config = dict(
    crop_scale_min=0.5,
    horizontal_flip=True,
    task='colorization',
    activation='silu',
    widths=[64, 128, 192, 256],
    blocks_per_level=2,
    upsampling='pixel_shuffle',
    lr=0.0019,
    shampoo_beta=0.95,
    merge_dims=False,
    one_sided=False,
    adamw_lr_other_params=0.0018,
    grad_clip=3.0,
    lr_schedule='cosine',
    weight_decay=0.4,
)
Rows from block 9, named by matrix and row number. Rows with one number belong to one channel. Each number is 50 + 15 x the weight over the matrix's rms, rounded and kept within 0 to 99. All counts start at 0.
# convs0: first 3x3 conv (model.mid.2.convs.0.weight, 256x256x3x3), inputs 8-15, a 3x3 kernel for each
# convs1: second 3x3 conv (model.mid.2.convs.1.weight, 256x256x3x3, transposed), outputs 8-15, a 3x3 kernel for each
convs0.2:64 41 45 53 85 47 55 62 40 60 23 56 56 45 62 46 65 52 75 32 55 38 87 40 50 62 43 67 40 51 61 52 27 52 47 66 39 37 40 90 42 44 65 73 34 17 40 74 48 63 44 52 59 58 58 78 31 11 55 58 54 00 55 39 70 89 33 21 88 39 65 54
convs1.2:49 72 44 25 52 38 51 73 48 14 37 61 53 25 77 43 96 49 52 49 03 76 48 57 47 34 33 26 66 37 31 58 49 48 29 50 54 35 45 65 53 49 27 58 51 58 42 63 48 44 30 44 03 65 46 45 69 43 55 38 57 45 28 35 28 80 53 46 25 57 25 39
convs0.3:47 45 43 50 61 57 62 53 40 61 54 35 58 39 69 38 59 29 43 52 76 35 52 74 26 43 51 55 56 51 48 38 45 59 69 43 51 51 33 41 42 34 56 41 37 56 36 60 70 22 54 56 44 56 34 45 39 71 52 67 50 51 59 52 31 59 53 45 40 70 48 51
convs1.3:39 29 41 25 32 75 43 75 95 29 53 39 53 72 33 63 27 77 63 53 41 49 47 60 51 30 74 46 27 31 59 39 31 53 57 60 55 51 47 39 64 76 64 49 43 38 44 64 37 64 60 47 75 53 64 58 45 52 53 36 72 52 73 52 33 31 59 57 55 48 73 61
convs0.4:36 47 47 45 62 43 85 68 48 48 41 46 56 69 48 38 56 43 80 45 34 71 41 51 55 41 51 70 53 50 91 54 64 39 39 28 44 53 46 39 47 61 33 47 36 52 52 42 69 22 51 13 54 66 50 37 40 59 38 53 41 57 46 58 68 30 54 61 57 46 50 53
convs1.4:50 48 36 74 41 66 55 46 48 51 61 53 61 29 64 50 80 56 28 72 51 23 88 19 40 24 43 48 45 47 53 49 53 45 57 37 23 60 56 34 61 64 29 50 29 53 52 51 68 65 56 38 53 64 66 43 57 46 39 37 57 57 53 43 73 21 22 29 58 45 71 48
convs0.5:59 62 43 56 48 19 34 69 48 57 38 59 32 75 43 57 40 56 68 41 43 34 42 65 51 50 55 59 32 64 27 53 41 48 29 37 61 47 66 49 69 17 41 17 73 41 47 29 55 76 47 38 21 52 48 61 45 11 35 87 56 66 28 64 75 59 35 34 45 39 57 55
convs1.5:35 42 48 67 15 66 64 73 32 12 63 35 69 42 42 55 55 28 45 45 67 37 62 43 54 49 58 36 62 40 60 34 39 55 72 28 60 70 42 79 29 39 39 50 38 42 73 54 51 58 43 57 50 25 66 56 88 55 30 58 47 48 59 68 62 37 27 41 49 24 47 72
convs0.6:50 46 52 46 55 56 38 64 49 36 69 49 34 36 43 59 53 53 53 53 57 22 55 27 38 48 51 55 50 63 39 43 43 45 33 47 76 63 27 62 39 50 40 60 31 48 32 52 59 68 43 48 30 40 56 34 45 42 72 77 64 37 75 55 79 42 33 43 39 29 46 48
convs1.6:61 48 37 19 53 65 63 19 59 43 55 28 63 62 63 46 16 54 38 74 36 63 68 40 49 62 51 41 57 37 17 70 60 62 30 43 63 39 55 40 58 49 65 32 52 76 64 44 59 54 37 35 63 39 50 61 58 14 40 58 63 53 62 60 41 75 54 66 59 42 57 43
convs0.7:34 25 62 31 48 26 53 37 62 63 71 73 23 43 43 43 53 72 60 51 62 49 43 34 40 67 68 51 52 63 23 63 36 40 50 57 36 43 67 49 51 50 62 54 66 61 22 54 62 37 25 47 31 33 55 54 51 31 56 54 48 57 51 58 62 67 49 41 66 53 71 60
convs1.7:54 57 44 64 47 59 61 70 64 33 47 63 33 51 91 94 57 41 52 34 56 39 42 46 55 37 59 59 41 56 20 63 56 42 53 47 38 43 44 47 55 63 47 40 54 62 75 21 67 11 34 41 76 51 45 38 49 52 35 44 44 43 28 49 45 20 38 42 67 60 55 29
convs0.8:75 52 41 40 38 51 45 38 38 62 66 73 67 53 52 54 27 49 17 62 49 66 57 28 03 25 59 43 61 60 44 19 65 69 48 49 26 55 50 49 44 67 30 29 42 58 45 30 48 48 53 53 59 42 43 38 51 70 30 44 50 48 32 61 57 44 47 55 36 45 63 60
convs1.8:39 30 55 43 45 62 36 61 23 68 54 57 66 64 22 53 56 66 47 93 48 56 08 34 59 68 63 39 46 41 45 53 24 53 46 77 33 53 45 76 42 63 47 67 75 42 52 28 44 40 43 70 53 42 77 32 52 25 57 46 48 40 52 37 54 39 48 40 52 55 53 32
convs0.9:66 63 44 62 53 42 63 44 74 43 40 53 69 62 51 50 47 55 39 42 46 54 44 61 35 43 52 65 37 49 60 43 50 34 52 45 57 29 45 19 85 51 46 39 39 99 39 53 14 70 63 38 43 46 46 60 42 52 47 82 56 25 62 51 66 71 49 47 41 92 46 71
convs1.9:04 55 46 57 60 49 25 47 72 75 46 57 24 45 67 61 57 44 59 46 01 39 83 46 46 31 66 17 69 44 59 61 43 60 46 40 39 31 38 56 50 72 58 70 39 75 72 45 26 48 67 61 39 15 33 69 19 01 62 39 66 41 49 37 29 56 32 52 52 35 56 55
convs0.10:41 56 56 83 54 18 17 70 50 59 46 47 67 48 63 52 53 44 52 58 43 80 38 53 00 60 63 59 07 54 43 45 47 88 75 56 47 41 41 54 37 48 44 53 65 42 49 60 59 56 29 46 42 73 65 24 71 67 32 38 46 57 39 46 64 54 48 68 51 64 43 40
convs1.10:48 12 59 43 58 33 51 35 36 69 44 17 54 42 51 54 51 44 37 99 63 73 49 49 73 55 59 52 35 75 45 73 42 48 56 24 54 54 58 69 00 42 63 72 35 27 35 61 85 61 32 49 52 50 39 46 46 26 46 69 46 68 62 73 41 64 67 51 82 83 47 34
convs0.11:65 44 32 60 51 44 44 57 50 78 61 55 29 28 56 48 22 50 64 53 37 35 35 41 47 43 58 57 32 57 59 53 47 55 47 53 52 41 29 68 52 44 45 41 61 50 76 69 37 56 59 31 64 46 48 23 56 78 34 34 37 69 51 50 28 55 54 55 56 44 67 26
convs1.11:38 55 40 58 53 18 47 51 37 46 51 20 17 66 60 40 52 60 23 35 33 61 61 50 38 66 58 30 63 77 57 22 43 57 47 38 37 58 45 35 67 47 55 72 51 64 44 56 38 26 31 43 24 48 55 58 69 60 28 57 41 51 49 61 30 68 55 41 55 58 36 65
convs0.12:59 46 57 44 34 63 38 35 41 63 38 42 49 44 69 45 47 66 60 57 51 76 60 49 94 85 11 55 52 40 49 66 25 60 46 42 45 67 55 49 58 43 66 56 47 32 38 41 33 56 41 46 49 49 31 58 75 41 59 52 55 49 47 33 42 46 67 72 52 59 59 47
convs1.12:50 43 70 54 78 44 47 56 55 66 64 59 22 51 74 44 39 51 40 40 47 57 55 60 52 31 46 66 34 51 64 40 37 52 37 37 52 47 62 32 49 64 58 45 55 45 24 61 89 38 49 68 55 54 55 43 61 53 53 43 15 50 58 79 32 59 55 33 32 46 34 47
convs0.13:56 49 37 52 39 50 54 36 41 46 47 38 55 18 46 39 68 64 55 57 37 56 45 23 52 49 62 41 44 46 54 40 66 46 58 56 63 49 45 48 46 61 32 62 49 60 60 56 34 53 49 44 72 61 42 40 40 52 34 55 50 48 37 57 43 57 49 32 61 66 46 66
convs1.13:69 56 36 17 37 72 58 43 40 36 60 72 45 70 50 64 41 52 57 43 66 68 47 52 54 72 49 78 35 55 22 62 61 73 46 52 41 56 50 61 38 46 73 72 38 53 42 45 25 79 37 55 57 42 45 56 65 44 69 32 25 60 69 50 61 45 38 46 38 55 58 35
convs0.14:46 71 40 55 65 32 65 61 90 56 34 42 36 64 51 48 48 49 37 52 30 52 76 64 52 70 81 33 54 50 59 44 32 65 77 66 65 44 49 38 30 36 54 47 27 29 55 22 44 43 31 57 55 51 71 30 20 51 51 52 40 43 58 41 46 37 38 36 37 55 45 74
convs1.14:47 53 47 48 27 47 21 30 18 55 71 63 65 30 52 38 42 64 46 24 39 68 63 36 33 61 76 52 61 52 47 25 24 60 45 65 44 48 26 58 44 69 35 49 59 45 51 60 64 47 53 57 92 63 55 53 86 47 55 22 64 55 39 52 59 55 71 60 50 45 61 68
convs0.15:41 41 65 79 55 59 66 51 77 67 55 45 30 46 47 96 50 56 61 13 73 52 70 45 47 62 52 56 55 66 77 65 61 63 24 32 40 36 48 34 57 41 31 47 47 48 47 55 58 62 31 39 56 52 56 45 48 15 40 19 72 53 27 64 61 59 40 61 41 52 55 41
convs1.15:33 48 56 42 52 50 52 51 60 36 56 58 40 53 78 56 78 54 65 53 46 60 57 65 50 63 65 38 75 69 46 52 33 53 57 57 78 63 61 40 61 55 75 41 45 28 47 41 55 59 51 38 50 10 47 39 41 73 29 76 26 84 54 76 56 53 62 48 61 38 27 58
convs0.16:27 53 44 55 47 32 69 54 40 23 48 51 57 57 48 65 27 49 38 58 59 52 59 37 52 88 27 28 31 54 64 61 52 42 56 38 18 56 39 45 34 36 63 46 41 34 55 53 61 60 20 56 68 40 36 92 70 33 52 68 69 40 71 39 71 50 41 84 43 53 43 63
convs1.16:43 48 38 51 59 65 52 55 40 55 76 45 57 32 55 63 60 66 57 45 59 41 46 37 16 48 47 47 35 50 48 54 45 56 40 96 30 44 43 51 58 43 55 71 47 79 47 36 58 34 41 16 55 39 53 57 33 55 34 25 41 67 49 43 54 54 62 60 53 64 45 47
convs0.17:46 47 60 62 63 43 69 51 59 41 59 30 46 65 31 55 59 42 59 30 60 52 65 49 40 24 57 53 43 50 51 48 57 63 51 40 60 56 49 55 31 56 39 37 20 38 38 38 45 52 71 33 41 62 70 50 39 56 67 46 81 45 63 43 57 48 67 66 68 49 54 51
convs1.17:52 54 38 22 53 43 50 59 58 42 49 24 62 51 41 49 51 57 52 55 56 38 31 58 42 83 86 46 43 29 52 57 45 51 37 67 85 54 54 38 72 64 31 40 30 56 49 59 59 31 46 54 52 65 55 45 56 52 33 62 63 50 42 55 76 36 57 50 29 46 59 32
convs0.18:50 42 29 52 43 60 43 46 26 45 54 27 60 38 66 57 27 73 60 46 18 76 60 56 43 72 44 47 28 54 37 55 61 73 37 55 46 52 54 58 73 49 73 47 32 52 54 56 51 51 67 69 56 17 27 64 35 69 54 55 10 82 70 49 53 60 48 44 52 44 43 35
convs1.18:46 60 62 63 32 36 36 34 46 55 55 65 34 32 43 78 50 49 69 43 53 58 30 35 57 31 44 52 49 41 39 38 69 66 77 31 46 38 42 56 68 65 83 49 30 52 72 45 56 33 38 53 50 76 38 53 64 55 57 58 57 67 27 54 62 55 53 25 34 53 42 52
convs0.19:49 49 46 30 64 59 59 50 58 69 64 26 68 31 53 40 63 23 47 61 47 48 54 33 64 63 74 51 26 41 42 64 64 36 55 48 58 69 50 47 70 42 44 38 37 44 63 63 44 48 21 59 67 43 48 46 57 69 46 43 62 29 48 52 55 45 66 53 51 62 28 50
convs1.19:36 61 33 39 30 59 42 46 57 74 35 18 62 52 60 71 33 56 40 39 53 57 56 61 48 25 46 67 62 40 82 42 63 49 56 24 61 52 52 50 32 52 27 65 67 64 40 57 60 35 60 42 40 52 35 68 49 61 64 50 51 45 58 54 74 40 37 58 51 79 68 67
convs0.20:40 50 43 43 31 54 75 58 38 40 52 65 39 55 50 63 24 43 51 58 37 78 55 47 48 84 43 46 58 48 64 54 36 13 42 68 41 62 69 45 32 65 58 22 40 27 43 40 59 68 61 39 46 42 60 71 42 32 44 49 52 43 87 49 51 55 69 40 50 34 44 82
convs1.20:47 51 46 60 35 77 49 72 26 50 94 62 49 56 32 56 38 64 77 44 72 53 33 74 48 48 53 55 68 51 55 58 36 67 67 28 29 67 60 39 54 55 35 61 52 56 89 51 36 14 44 51 41 40 28 37 65 62 42 47 64 48 41 51 48 45 53 53 50 50 52 52
convs0.21:47 74 51 31 40 47 62 47 38 61 47 69 56 47 60 43 39 53 72 44 57 40 68 66 66 34 60 63 49 49 55 57 50 31 45 75 52 65 56 67 40 62 32 34 48 50 60 22 60 47 49 64 81 47 46 49 64 46 25 32 33 36 53 47 56 41 40 24 72 54 30 44
convs1.21:49 77 27 63 62 38 46 59 86 49 54 33 53 59 45 59 41 33 42 70 32 48 11 44 49 46 12 55 37 37 52 43 59 55 52 43 55 71 49 40 52 54 54 53 39 40 49 62 11 38 58 46 53 45 38 38 49 59 69 65 58 62 43 51 54 51 51 60 55 56 27 46
convs0.22:27 59 63 61 47 59 63 71 30 43 57 41 13 51 36 54 42 28 46 52 59 40 23 07 52 47 57 46 51 57 30 66 57 65 08 47 42 48 54 71 73 57 47 49 47 15 29 43 48 58 45 58 63 44 83 43 33 52 68 69 22 51 55 63 48 50 42 55 50 41 66 49
convs1.22:58 61 36 48 51 33 72 46 84 73 15 73 48 13 75 23 41 44 58 45 65 59 51 34 53 17 54 45 61 66 22 69 43 65 40 48 70 54 64 22 47 43 62 46 71 75 69 47 35 16 60 60 66 38 52 30 35 32 52 60 56 68 56 52 50 66 62 45 41 46 66 62
convs0.23:37 57 43 40 54 38 50 54 60 35 34 51 46 44 67 53 55 36 40 53 26 60 47 55 61 47 43 44 31 36 58 25 68 75 69 42 66 52 63 41 60 55 29 44 41 55 41 67 47 41 63 54 56 52 48 47 59 49 66 65 56 49 34 66 64 43 61 32 48 71 56 50
convs1.23:48 44 55 48 57 62 47 51 63 50 43 66 25 57 56 47 56 46 45 34 51 36 41 46 67 80 45 62 67 50 49 54 67 44 62 76 54 60 62 51 49 58 53 19 39 37 44 63 72 57 40 50 46 48 41 53 51 56 57 65 58 25 51 55 55 53 47 66 31 42 49 36
convs0.24:50 36 49 33 60 66 55 57 36 53 71 37 42 76 56 26 42 53 44 28 33 38 41 55 42 53 45 46 69 64 58 34 66 53 56 58 20 44 44 37 43 67 59 58 49 56 65 60 71 56 39 39 26 56 65 79 57 33 24 70 54 71 71 56 75 75 63 44 71 26 51 54
convs1.24:63 42 29 45 47 60 22 65 81 38 73 41 38 30 60 46 16 36 32 54 55 65 61 44 69 45 44 46 41 44 26 39 47 70 68 51 35 56 55 70 68 67 39 53 72 49 46 42 50 33 45 37 62 72 70 71 51 44 33 41 45 18 26 39 70 56 49 49 34 60 54 65
convs0.25:64 46 50 31 48 55 47 46 48 52 40 49 54 34 61 70 40 41 60 46 52 72 50 23 56 65 42 38 57 51 41 44 46 57 40 48 41 56 50 47 51 39 44 55 58 55 39 35 40 49 44 48 37 47 45 24 72 62 39 33 47 56 60 63 59 53 58 53 38 45 54 49
convs1.25:52 56 44 45 50 66 55 55 51 37 49 52 43 69 32 36 67 40 64 56 53 62 54 42 60 43 65 59 73 50 30 56 34 46 47 51 64 42 48 57 25 51 55 61 62 45 54 45 52 38 61 83 46 74 36 67 31 63 58 40 42 51 45 51 39 45 69 43 51 53 47 62
convs0.26:53 47 51 68 48 60 66 38 37 50 37 52 56 76 40 46 51 46 42 27 28 49 74 26 57 25 78 49 61 66 64 42 39 64 43 43 47 40 65 61 33 39 45 58 46 56 67 38 58 56 58 59 35 76 58 40 53 69 46 65 56 49 50 52 62 52 51 51 33 72 62 61
convs1.26:57 67 12 50 47 57 43 56 41 58 60 52 39 33 49 48 47 59 60 49 31 64 36 38 40 72 50 54 53 45 51 41 32 51 44 50 59 50 34 47 70 57 21 35 37 36 70 65 51 40 52 55 75 47 30 60 43 44 52 46 52 45 50 39 58 54 50 47 48 24 50 50
convs0.27:48 53 53 33 40 75 46 43 40 43 50 65 50 51 54 45 63 75 46 46 46 55 36 53 61 64 36 54 32 52 53 29 71 56 40 56 49 53 32 27 43 33 45 54 72 49 50 57 46 51 45 48 52 75 44 45 60 65 31 63 33 23 39 69 43 49 65 35 38 57 67 51
convs1.27:72 63 57 45 67 57 67 57 49 58 34 59 30 47 60 46 54 41 38 41 27 54 40 50 64 35 65 32 47 39 46 68 28 44 57 60 32 47 50 74 51 56 49 49 69 40 43 61 59 36 44 51 39 49 42 56 83 42 71 55 70 78 58 60 31 51 49 53 56 25 63 38
convs0.28:46 42 49 49 44 95 38 67 46 53 60 29 48 31 41 47 50 54 39 69 48 35 38 06 51 43 47 57 77 47 56 60 47 62 50 45 56 63 60 58 37 30 75 44 50 65 31 57 41 39 87 62 54 45 42 64 20 71 32 64 30 37 27 47 37 46 34 66 35 65 61 19
convs1.28:54 54 57 28 37 69 58 60 42 34 71 70 37 48 48 28 30 55 42 49 46 98 55 38 49 74 34 67 32 58 57 48 47 17 68 33 63 45 39 52 42 56 79 70 53 67 52 47 52 48 62 62 84 63 75 68 51 48 39 52 37 45 68 32 67 46 81 34 57 29 51 73
convs0.29:51 53 46 46 41 42 40 61 80 59 58 46 51 58 44 46 59 42 48 64 63 66 66 61 73 19 57 79 39 54 66 57 38 48 54 53 46 58 63 58 56 29 51 61 28 30 61 50 56 56 32 25 73 27 42 47 56 39 36 56 73 47 37 66 62 56 72 30 46 50 55 36
convs1.29:35 23 63 30 76 70 43 45 62 26 77 50 58 51 68 53 49 43 61 42 57 28 68 44 35 67 51 60 73 40 41 59 57 77 51 48 41 48 62 62 55 55 62 52 36 60 30 51 55 48 39 31 14 55 48 55 44 30 58 42 62 39 42 63 39 64 76 61 36 50 69 56
convs0.30:52 48 58 29 48 67 33 50 62 45 54 45 40 24 75 56 59 64 38 62 47 54 50 54 49 62 67 47 54 41 56 73 76 62 40 38 41 67 60 56 55 79 44 46 39 38 62 64 35 51 52 32 48 53 74 51 56 36 42 39 78 50 71 54 59 66 51 54 30 49 35 42
convs1.30:52 54 53 36 31 65 78 42 40 42 55 49 30 63 44 34 74 34 51 56 51 68 41 31 64 44 53 40 46 60 31 39 50 55 77 43 31 22 48 63 47 24 49 43 63 54 57 77 60 36 37 76 44 53 51 47 49 40 74 45 52 78 83 68 51 67 59 74 25 27 52 43
convs0.31:47 58 44 40 58 60 57 72 55 56 36 80 51 79 58 60 47 62 61 67 65 50 40 40 22 61 62 28 63 70 43 58 31 84 46 43 37 43 60 50 38 72 52 44 56 54 54 47 78 60 65 65 34 53 42 55 53 50 43 81 53 61 63 44 39 59 58 47 68 74 70 35
convs1.31:47 50 27 58 39 56 59 51 52 56 61 44 60 47 31 40 40 51 28 50 53 44 48 66 67 21 56 57 29 46 68 50 39 57 49 49 46 69 54 58 91 46 33 78 49 17 45 49 66 32 34 33 39 27 49 39 52 14 49 52 44 47 64 59 38 86 46 48 30 43 35 42
convs0.32:42 71 70 56 62 31 51 58 19 60 68 58 85 26 41 39 69 50 79 34 37 87 38 14 61 52 71 24 35 40 71 44 53 52 50 25 54 68 48 40 62 55 48 38 43 41 50 40 51 44 58 34 78 58 34 70 44 44 56 51 42 39 49 57 31 55 68 63 53 23 46 47
convs1.32:60 70 27 69 01 79 27 61 62 35 43 51 56 57 23 46 53 55 33 45 15 77 13 33 48 66 52 59 78 42 61 23 54 55 50 71 55 72 20 56 04 71 48 51 75 87 35 52 36 79 38 73 43 64 46 18 71 53 44 43 24 63 43 63 62 50 61 34 36 56 47 51
convs0.33:61 43 40 37 59 36 41 38 27 68 40 44 65 55 44 49 25 82 49 59 53 34 51 42 28 30 33 58 56 54 55 25 28 41 56 56 42 43 40 70 66 43 61 35 40 51 43 45 35 33 33 53 40 93 29 60 51 51 40 51 38 26 54 38 55 51 44 57 56 54 46 53
convs1.33:54 47 55 58 38 59 34 45 29 42 66 39 34 55 48 87 67 31 56 56 70 45 44 72 46 56 42 50 87 45 44 66 33 72 67 42 57 57 66 50 46 21 51 65 44 50 56 50 75 35 59 47 63 66 48 43 39 42 18 35 44 63 74 08 56 48 49 45 26 73 63 54
convs0.34:51 53 59 54 64 44 44 33 49 43 48 46 47 58 46 43 48 38 49 53 42 48 52 59 50 43 50 52 50 51 44 53 37 56 89 50 44 36 46 41 33 61 52 67 48 55 38 62 61 41 50 67 51 55 37 66 47 20 67 52 58 53 17 49 39 43 45 44 65 52 42 62
convs1.34:56 60 72 62 35 49 64 42 31 43 58 39 39 70 83 77 47 41 45 27 81 52 24 46 37 45 58 48 43 57 50 68 66 71 66 33 31 31 61 45 68 66 60 68 52 40 49 52 47 48 35 43 45 38 54 43 42 54 37 59 45 28 29 40 41 54 21 70 58 44 67 59
convs0.35:31 63 51 38 56 57 57 69 55 42 54 51 56 33 38 60 46 54 66 54 40 49 31 50 45 32 46 58 45 24 57 49 37 33 49 55 59 40 61 53 42 38 64 50 59 39 47 41 40 55 55 47 85 72 62 45 56 54 59 59 60 64 38 55 43 51 70 44 74 24 51 57
convs1.35:70 45 46 48 22 58 45 36 57 44 53 59 52 65 46 39 46 58 45 68 65 23 61 60 64 52 58 43 57 56 58 55 50 66 40 55 63 57 54 53 37 59 39 48 51 43 32 70 45 58 57 45 38 38 70 67 57 53 42 34 33 55 20 39 39 54 51 33 62 45 35 56
convs0.36:41 61 58 43 38 57 40 30 55 46 40 33 27 68 34 55 56 56 71 60 41 67 36 68 46 31 66 65 36 23 41 56 62 41 41 52 75 83 57 41 59 52 37 36 35 88 48 59 57 59 54 49 56 69 32 40 48 58 64 31 55 44 30 37 35 50 47 46 39 57 41 64
convs1.36:38 31 39 35 34 49 48 48 51 56 18 32 59 71 52 40 71 63 13 48 55 52 72 54 65 69 24 64 67 67 14 52 60 73 52 52 55 60 51 59 29 69 56 39 45 40 76 45 62 26 56 48 10 38 77 63 38 64 30 54 16 48 59 23 66 77 20 44 88 45 57 61
convs0.37:16 36 73 53 28 66 50 54 13 52 24 66 57 33 32 45 59 72 44 61 58 63 34 46 34 41 57 71 59 50 59 37 51 30 22 42 47 44 25 63 47 15 64 69 52 47 54 64 48 55 43 64 41 35 24 53 30 57 53 60 35 62 37 44 48 63 45 23 28 37 90 84
convs1.37:80 46 40 45 42 62 51 35 53 79 35 19 47 25 37 26 66 69 45 69 57 32 57 28 51 37 47 30 40 37 52 50 87 37 43 40 18 49 51 63 42 65 61 53 55 81 50 40 25 48 53 11 38 39 58 43 21 47 35 36 49 75 87 34 38 33 72 50 44 53 43 52
convs0.38:55 37 67 34 54 51 52 21 45 53 57 30 64 56 48 17 50 54 50 58 75 64 52 34 30 35 54 48 36 62 66 53 66 49 46 43 42 27 48 50 40 50 34 24 71 37 52 51 43 37 47 91 32 62 57 55 38 35 42 66 48 71 53 60 62 57 51 68 51 49 22 33
convs1.38:25 85 54 63 41 22 26 48 54 29 58 59 71 29 47 56 55 43 60 61 67 38 45 54 51 51 45 12 55 54 57 44 33 53 63 55 69 49 36 73 53 63 70 33 59 74 55 31 60 45 70 32 86 36 57 26 47 40 56 47 52 33 34 36 57 47 69 60 52 40 47 49
convs0.39:53 48 35 45 47 26 67 39 51 41 30 49 70 54 50 40 65 56 64 55 49 43 46 33 39 32 48 66 66 57 48 52 15 49 46 73 47 47 67 34 52 50 54 43 26 43 43 33 53 60 53 51 46 41 43 46 36 69 31 16 31 13 52 45 72 62 28 17 61 58 24 46
convs1.39:57 87 60 31 59 49 50 30 47 49 38 62 53 54 43 45 44 34 56 43 64 59 55 42 48 59 70 41 54 61 49 75 61 52 40 36 54 54 65 61 38 52 35 60 30 40 43 51 52 61 40 51 61 79 52 63 61 31 84 40 44 45 56 65 59 58 61 42 48 43 37 55
convs0.40:44 61 61 64 48 46 48 35 49 24 34 40 51 46 55 70 47 83 39 18 44 49 61 36 69 41 61 39 62 53 65 73 42 48 53 50 42 54 33 54 48 41 46 46 67 67 58 51 48 50 40 76 56 61 29 64 51 73 61 50 45 58 59 50 62 46 64 38 61 61 41 41
convs1.40:47 72 54 54 33 25 25 52 43 50 54 21 41 45 43 33 77 67 69 52 59 50 17 58 40 69 70 47 45 50 64 44 37 33 57 70 45 43 45 52 52 72 26 71 60 35 61 55 50 51 51 46 38 56 34 50 59 55 59 28 56 41 64 70 53 36 35 21 62 49 56 40
convs0.41:34 43 47 43 45 47 48 40 54 30 48 53 77 69 48 45 40 44 46 42 43 30 58 54 43 49 55 54 43 09 48 72 47 53 45 66 52 71 45 46 37 68 68 31 50 63 60 35 21 44 49 40 60 39 46 34 32 53 31 37 56 46 65 61 56 49 46 61 36 26 54 26
convs1.41:51 42 44 17 57 52 41 62 28 49 52 61 54 56 26 46 51 52 46 45 55 63 22 33 49 47 46 40 47 26 44 64 57 44 50 46 45 71 48 39 45 50 52 59 28 73 51 54 70 54 40 38 48 82 39 75 36 40 49 53 31 62 58 44 31 47 62 14 39 38 71 67
convs0.42:58 99 67 37 41 38 60 45 47 60 41 34 42 55 61 20 50 52 69 64 32 85 35 38 45 64 70 35 66 77 52 48 34 30 18 52 73 58 37 39 59 79 58 36 45 18 43 43 29 42 44 61 66 55 56 58 57 48 41 68 63 39 32 64 34 36 43 35 28 51 72 59
convs1.42:03 59 61 49 63 77 68 32 48 48 33 53 45 54 88 63 47 39 36 59 40 72 65 25 75 45 41 40 54 59 15 49 58 55 47 51 49 68 59 44 38 70 70 38 44 22 56 34 66 42 50 49 46 44 52 52 36 43 58 50 56 37 68 50 49 97 72 69 24 54 42 62
convs0.43:44 46 45 49 49 45 55 59 31 54 15 55 46 40 44 57 43 54 54 34 33 48 23 22 52 64 43 34 31 48 65 62 53 38 65 42 38 58 37 67 36 37 56 53 50 63 53 51 39 40 52 49 66 41 50 76 59 47 69 21 36 58 48 63 52 30 62 15 23 70 45 41
convs1.43:35 57 54 46 61 47 42 56 58 52 49 63 60 31 53 48 61 37 42 55 49 33 49 47 47 38 14 49 21 70 51 53 79 44 42 47 22 49 57 62 51 39 53 27 61 66 59 42 55 33 63 59 77 38 54 43 71 53 31 37 46 42 60 38 63 29 43 74 24 64 49 61
convs0.44:53 46 47 59 58 52 69 54 43 48 49 60 45 71 36 44 62 52 52 60 48 51 53 59 64 26 52 48 21 51 38 59 74 51 44 43 36 29 51 52 62 27 57 60 46 37 59 44 55 66 69 74 40 42 54 52 70 29 46 65 65 43 69 48 52 35 46 56 76 38 59 55
convs1.44:56 41 65 38 53 44 69 23 47 48 40 58 61 31 80 31 35 31 43 67 37 55 76 60 32 49 59 35 31 53 38 46 64 43 64 74 36 48 55 65 38 63 29 72 50 62 41 46 39 53 56 17 71 56 39 36 31 36 58 63 58 60 54 63 35 53 22 72 57 62 28 22
convs0.45:58 42 46 43 50 48 71 41 48 43 39 72 52 43 73 59 51 58 66 42 62 72 49 46 53 48 41 52 44 57 43 64 42 50 56 44 48 71 42 55 67 49 50 55 25 55 47 50 33 36 34 26 34 46 38 59 69 46 49 41 49 65 61 57 58 49 45 51 59 53 50 65
convs1.45:54 41 21 46 35 29 52 50 57 51 47 45 35 58 47 28 39 64 32 39 73 47 47 37 37 46 53 35 47 72 48 20 34 46 46 62 58 48 37 33 25 33 46 76 52 60 55 50 45 58 69 67 43 32 68 41 66 52 61 53 63 56 43 54 48 64 47 44 59 48 40 27
convs0.46:35 45 50 43 60 46 41 55 40 26 38 47 48 42 40 61 73 66 56 47 47 55 50 42 54 68 60 65 50 45 75 56 35 41 42 49 65 57 59 57 44 63 50 27 43 55 59 61 50 44 53 52 50 32 72 50 35 29 35 45 39 59 55 42 56 40 71 75 43 23 42 46
convs1.46:59 42 46 43 28 51 39 37 68 48 48 48 71 49 41 58 45 44 43 47 45 53 35 22 44 58 46 28 74 62 53 64 48 55 35 43 40 59 63 48 67 09 54 46 34 48 41 38 52 52 23 35 36 53 59 24 53 43 44 84 61 64 32 54 47 50 52 49 40 42 38 39
convs0.47:49 61 57 48 21 50 62 42 47 67 42 50 20 60 77 19 61 47 50 70 40 37 74 48 33 32 38 48 46 77 52 23 52 50 52 32 66 67 58 40 67 47 56 34 47 44 55 57 56 51 45 45 60 42 68 31 22 49 57 70 41 52 30 53 61 58 09 42 75 52 60 46
convs1.47:50 66 33 45 76 22 57 18 78 63 12 56 37 31 55 69 51 58 50 59 58 60 63 64 21 44 49 67 69 50 24 48 53 40 44 65 40 38 31 60 52 55 53 32 39 43 40 59 54 61 00 35 43 73 64 43 46 19 35 53 54 37 50 53 40 62 03 92 61 41 68 22
convs0.48:25 14 58 51 30 71 43 37 59 60 51 61 51 53 56 39 22 54 43 69 46 29 76 55 54 54 75 56 55 50 32 57 56 61 50 63 36 31 48 42 55 64 26 69 73 42 76 34 68 38 45 41 50 70 47 38 55 41 80 69 44 43 52 39 44 53 65 66 47 28 70 17
convs1.48:47 72 64 31 54 31 30 69 54 45 64 55 53 40 46 39 67 16 55 38 58 66 42 74 49 31 35 56 63 39 58 42 47 48 30 41 31 67 90 20 67 54 47 50 61 38 56 50 61 71 33 59 15 65 48 27 53 13 27 66 67 44 36 73 40 43 56 56 43 26 24 44